{"win_length": 400, "head_dim": 32, "qk_norm": true, "subsampling": 4, "adamw_lr_other_params": 0.0011, "lr_schedule": "cosine"}
Rows from block 2 of a small self-supervised audio encoder (BEST-RQ), named by matrix and row number. Rows with one number belong to one neuron. Each number is 128 + 24 x the weight over its row's rms, rounded and kept within 0 to 255. All counts start at 0. Numbers have three digits each.
Before each neuron's rows are labels from the 100 clips, of 14848, where the neuron reaches its largest size: "responds to" is what is common among them; "loudest" is the band of the loudest frequency at the time of the peak. Only what is clearly more common there than usual is listed. The data: short read English sentences (LibriTTS-R).
# gate: first MLP gate (model.blocks.2.ff1.gate.weight, 416x160), inputs 0-159
# fc1: first MLP up (model.blocks.2.ff1.fc1.weight, 416x160), inputs 0-159
# fc2: first MLP down (model.blocks.2.ff1.fc2.weight, 160x416, transposed), outputs 0-159

responds to: voice: male
loudest: 250 to 500 Hz
gate.162:142128128128128128128133082128146128158104155128116100128146164064128128128128128196128128099128107128157128128086133128128160103128162111128128095060128183154172128097120128109128096128128128128166142120076166128128149147128155128145128128128128095128128128111128104112076174142157111146153135170143128128132141128128168093128157128073128148128151128128128128128128104146087174128098128128077065128136128162128128088128143128089144192116082141149095128156108128117108168128128128
fc1.162:107157161128155116128159155134128098162128128128128128075115128110163091105062053128158128128128128106147159128128128176128128128094128128128128128128128128128128128128150058128128128128128128084128128128128149100166128185128052128098128128128153128097128157154128128128128161128128084128128084072128209128095088128128147128128128128128104128128128128128128128128112128145112105085128128136171145139071128174128172143128128108165128100128128142103093128147128158172128128105128128
fc2.162:047162128112128128170135104128128128155128070113128140104113124141128128080128128128156164128128147089153109128128102172128128069138156128128128128128176159128109128128088128128112128128128128128128101128128128128116089128128128128100128128175132141128146073108083128128128175128117128111161104128187103128091128128128161165128170128128128128128128091093128128128128179078155101148128128123146128105128128060128128126157112128182128128106128100079137128128134179122157139192154128

responds to: voice: female
loudest: 250 to 500 Hz
gate.124:080128128169085128128128169128048104128128128078128128128104095128128080145128173159107157122128078128128105166128143128159128128128089128150110128172145128128104192099128071097128184128128128128156132133093128102128171180128128128082149128128128153157128128128076128128102128128128128108128128175128121109128128153128128128134144099119128128107128120128128170128168128128105113067128128128102128128146128157098128128154128157164192129128128100148128128128128128128145128082084101
fc1.124:128100128128128128128116099168082155094168128148108128128128149128128073128103192187167128128160128128158115159128128128162116128128093108128128128171128128148076128139082128128165149101128152128159128085128128128128128095128128139128202128128120128151128128128128166091128193128110128111155128128087128104103167166128142086128110101107097113128113128140128128128158128130121109128128128128102104128128154128096128128105128174148128167070148128097128128168161104102170128168073128
fc2.124:069122081128128128136128145162090128128128145162128128128154128093128121128171080142164104101128128194111128128125085128127137134159128106108083128128089128074160128128128128096166128128147128108146128104184185098128128128128128128083128128128095128128128128162128128113128128132128141178116128128137128105099128168128091144128128128128128128128090128128148124092162083128128128128128145128128128163128097118066128147139161128154186128090160144118189110128142145128069073128128168

responds to: voice: female
loudest: 250 to 500 Hz
gate.254:144128128128106096163105154164128154080128128128090107196106128128095124128152128128148128145070151150071033172128128128176128128128082127128128140151128175128128128186155128128128128128128128128103145202128138131135128128138128155107118141100102128128128128128128115108128128128128193118128099161141128128111111094128100128146128057148128112128158109128098105128128070120128129128111086128128171112092128128128152108128154128125131160099106128128128121128101128168128128128109161
fc1.254:109128095138083128128082128128128128128138147150128128128128128085128128128128080093089128157128128103169128128128128141093128128128128151106176128146118128089128128128166098128161128128093101146152128128128128128128128128128128092141128101128128086148165165128128147128128171056177128139128128089164153108088155165167135111103097163128128202074074139095099128128128187109128114089173173128128128128149144160128141112128128100138150128128184128098112128118135128085128128108139128
fc2.254:150156128114153128128128104128064108128081128166128128128128128170128128128128128128120128144151098134089110138197128090128112156096128094128128128128128128134118151128128128128176112157128159174128128175146128128157097112128128107158128114136073142094107101175128189128118110128146163144128128152128104065128133128128096128128128128128128128110128154128128128144128096128128080128128128167128100142128128170128086177162107128114128128020105128121112147168185111128128107128128128

responds to: voice: female
loudest: 250 to 500 Hz
gate.408:064128128107128128128128128095152128128131150185101128128128128128128120178119171128176128128128154128112128164128121154128128128113101105128128128128113128182128128111128106128128174128128128148104159128071151128070154128170144128128128128128154128097128142128097128135108128151100128160088139128152128128149172159134128134128155128077128128096104128167162185103128149128100119128149128128106086128128128170128128185128128060098128164168168070078112128147128128128071128146104128
fc1.408:104128145128128139097090128128137128128128128147158109201109147133128128128128134096128083128083128128167128147114102081048161194163128085148128064189112128155116128128090098128128128128107156128168104128111128128128128128149124113128128106128128108101179165111069119128103158128128128097114128128128178090109128136153110128185149128108140128104128128114147128128169128128090128128128128128128128107128128128128128128128136128128128152196128128166128128128089136128086132128107183
fc2.408:128128128174128128128177149166128128128097128100128128058181102062155117128128128128128122128166128128128128128128107128158128102145128128138128128077128171128136128128138128128128084128182103109087128128128183128112159128143128085128091108128148170114128143103154128111128128128128097069153172165165128096128128128128155146156097178128072128101128102128112152102137166128128100163118090128128128157126067128095128128128165095128128128170109161128148143159118128115164128109134128

responds to: voice: male
loudest: 250 to 500 Hz
gate.253:128169096147104128113170092170128158128077112154128072101132128128128103113128124128074128128128128180080106121128128128128177097128128128155128128103150158107128128128148128128188155151184134160128161128182128128100128079107097128128085128128128100128128095128128128108089128082128128133143128128106150102092128083128128128128144157128156128111105128154128128128147106101077144142128165128159107128120128177128166128104128128097098107155128117128098117187169128128128159111176128
fc1.253:098128155148109128128128128109137128190107128128143128152128089128168128128168128069128128100113128128128106128128128172128128158128157126199128128128110128100076128128158128128119108183128163128090128211112108128128128128128168128176128128128128128128163192128160171128128128153099112128128128148148110128093143128089161128108155091128128097128083128112094128128061162128128096128172088128128128160128151145082128152128128128144145142093128128098128128101128128128103100116161144
fc2.253:128162147150146152128128128128146092093160128153091153107097155128128083128128149104131103150081108127128128128153128128166155070187128172135128136128128128128139097128121093128128161112128128128128098128162128128178128128128128083082163128128128105111128098128065114128128128128128155159128128095167082138128128128079128088168173128173105128128128128128166162121088128128101128128128128131172120102128128114137128128128128128128128128128188120109084159163128096128128174209128128

responds to: voice: female
loudest: 250 to 500 Hz
gate.407:128128100128128156096128178070128128128104128128094107128128128166128128110128128114128128102074128157094100085128152095128128128128128128174128128128128128146167090128128128144104144110154156128151128128128128142107128162145112080128128128140152101128117128128153151117128128128128199050169164128173092122128128128161143083128164128148128089147128179128128128128128128110128166180113109182164128128128128128137128128128171128151173096160106204098153128128128081128128100128128128
fc1.407:128128128128128131128166128128173128109093128116128157149186128128177128128098128128128152087128128128145128164128128128128128128128103117155128128154128128101080128128151128083128128143169128128177128128128128128128203164128104128128160128128118128093150128128128128093128153128128097128117128128128128160074154165128128110080092128128091128128128128128081110141081128176060075091128104128128121128154159128128170098095200128128080128128128067153128128128138128110088128159104094
fc2.407:128171128159128166128128128128170105128100108178128128176112103128072128128139128162128133128128128102183128110149119128128128102097152128109161143128128128155146112092128128165138096112084147107128184128194105145089106131137103158146128128128099128128105128128128172128128128128065164128128182173159128090123110128174128106096128079128128091128128136128174128133128099082109087130112128161083097128135115128155119108160128128128075128162147145109145115128128128167128128128128098

responds to: the word "not"
loudest: 500 to 1000 Hz
gate.122:128099128128128128180149128128128154119060128080105128128144163128128128128128128189128100145102101148128156109128128089128178128128128128149128128160128109128128128074128128159159164087128128084128136128100128128072182156128128098164140181128145128128128128142128158152128128128093162128155128157128128149170160128128128128128147161085116113099128102128128114128128128192153110115118107110144169128128128128182086128105128100084164092099128158128119128088057128119128101128128128
fc1.122:128128157128128080157085128153128143128099128128159112136128128128092128128093128128158128128153128128117128128128148178128128155074159156104128128105187189088092107128177142074128100180128128128095128106114084128128128159128155133118169128128113128099128155101128128128100128147128128066128128128128128128088128171116128074128101114128109128121128154128128108091128088144109146128174128106165128168151128171078128128128163128128108189113144128128095128128128157179128152128093128
fc2.122:145128128128128128102089128186186128128128128152128093078128106100162128129128140128122128143128133128092128093155128097165172128154112128145172137190102128087128128128100128128162087168055111128100128078128182128128088128192163186128128112128128128109109128128128128075149105082107128119128128147177128128119102128128128108128159128128144164128147128128160128128128128128128128128128143128128165111128128128128128098149149128090128146176141062089173128118128139128128128113128128

responds to: voice: female
loudest: 250 to 500 Hz
gate.356:128128142154097128095128128128128163128128142147168128128128072147138166128104144113101088096128128170079105128128153147128165128151128128128128128128147128128128128073128151169128128115128128128150128105160101128133128109105097147128128128107151128128128083153102165062152128128128175114095128128128128096128128150128087113104128112070146128143128128128128128135099094128128128157083192157128128182128100128128214168153098198128128128128107128128120128198128128128128128159154128
fc1.356:153186074128144128091163165103128164128128128128128128128101128141180203128128171128128128128100128128128180190167128171117128080128128128128178128128128128128110128121128128128143115128102128102134112128128087093099092128102144151076128162121128128101128128128128151128128153128162170103158128128128128154128150128062128128128128113083128044128128128156128128128101128128128101149128128128064091140128139147128170149128149162163128128151128128128128160137128141079128143128128136
fc2.356:111159128128128128105079128128177099128128072128149189128091128065152128128128124102128128128145128094163061165174151128112128074183162112128128091108107128128128128128129165128128128128084128158128128103087179128057088110128128092128084177128128093128128148103128150118104112093102128112105128185146128128128128128165117128128128128128128128128128128128096128128128128178128148128135164128128159128128175128145128128128128128128128128128128074128128128128128149128144128186159128

responds to: the word "i"
loudest: 500 to 1000 Hz
gate.176:128150128128106077161163187107158147128128188081128128114128128108173128128128076128128128128111128155128128128128147128128128091090151128128148163069128088128128128128097128128169128128128128128094128104128128128139109128198128082128089109154128128128128128092161113128142128162128158147199128092158128128098128128128128174147098128084128106117099196116128128153156182165128128128117128086085186140116128128143096128163128152128128140128128128128128145149128128128087117128128147
fc1.176:136115172108128156128049159128145166128180128166128114132107147088110095128073137091128140128128128128128200128101160105166185058107128128128156111151125128128136128128128160128140128117128150128128162128108128128133128154145091128153128092158157104098128136128137128168115105146128117128128203114128092128128110145128128170128105128119128128128128128108128123170099128174128182072128128128128092128128171155128128110173101128173147156112115128111128128104117120153128128128103128
fc2.176:162128162081128128128128100128108102188128123128128128097128115105128128128128155160168128156079128128128198128128113114128128168128128128139100143166139163128061167128101088128103128157128128128128128128097167128159069112135128128128128155128128140171184128084146128100128089128161128128184128140128128117183093128128170128128095128128128145089128185086100147128128150128128144128128128128128102087128128104176128161128128128128128153128163128128128136128062128105128175128128128

responds to: the word "me"
loudest: 250 to 500 Hz
gate.93:139113128128128128128128128128128139115128091110128119143128128140128128128128173119128170128101128107108101128128122171136184128154128149179128128128115128063147128128128100104192101128128128163081088085139104182137156128103128116128128084128169119088128100107169128176128204128086152103149128128128128162152149128128128079128100128053153128128091128089175188128181128128099128165128128101123128128128128167148155128097128128128139128128128128128159128128128128128151112128128128
fc1.93:128103128119128100128128128128128101128128159128128135135128180145128128194128128128156128068081128128128128128136134123152128088158128093128128128073160113128128102128128128166175128166128128127128128147160101128103128092128158128143151128128097155128128128128123128094128110171176128128170139128128128168108128128177128128159146128116112128049148073128128136108075155188125152090096106128124104128163090086128111113183128097160128128163083128165149146128088128128128128095128128
fc2.93:108128150128128094121103144073128084128128108159128097128128128128068128128128128128225081088128128122193128128128151104109128196128071091128119147093090128128107128072128128146128169128128099128128154128128128128167100128128128128128128128128086203108155128110152162128128104128128128128195128128154117128128128126128128171130128090147128128128128164128128162143128128128106188154080128128146110128128128128128100128128126102087097128128128128155128128128128128128152128128128086

responds to: voice: female; the word "you"
loudest: 250 to 500 Hz
gate.59:128128128144157173128198167128105128167128128161114135128128128145147128109128128100128157128097128143083122064128101128109113144134128178096128150128128128128128063092128105093128128128128159128130128128157128128111128106128128160128157128090128128076128128108128124088171091128138128128090094114096128128116175128128128128155128175163165094162128111114084181128128101088128089108128147117128128128128128107128075190103078128128180128155096100128128128128128128128142128077128128
fc1.59:140100116128128058128110128099128128157129180097111093128091144128151160114114128168128128149136128128128147172109128128128150176107128128128150128128106128143114128107113122128140172128128128172128077128090154128151128146091086099128102128128128128104128173128096128161128166049128075128128128147139128128114128116158059128136128160145141183171104128096148128128139082117128096128122110097153128128128183081128166105141128128128128128128085141128070136128128097128128143128088116
fc2.59:128128099091094154116134128117095091183128128128128161097165084087128150173083128128146128157128093128128128128151128128128159128101128128161133106128173128113141145128144094137128128128142128128128162128128128128117128128109109140082157128128135128128142064095150128128128153128128128128179162120128128128171115128146128079085128128157153171128128163108135128128105094128077082208070128103148166128128128170128161091166128143152128128171128120118110079128157128128146083128128146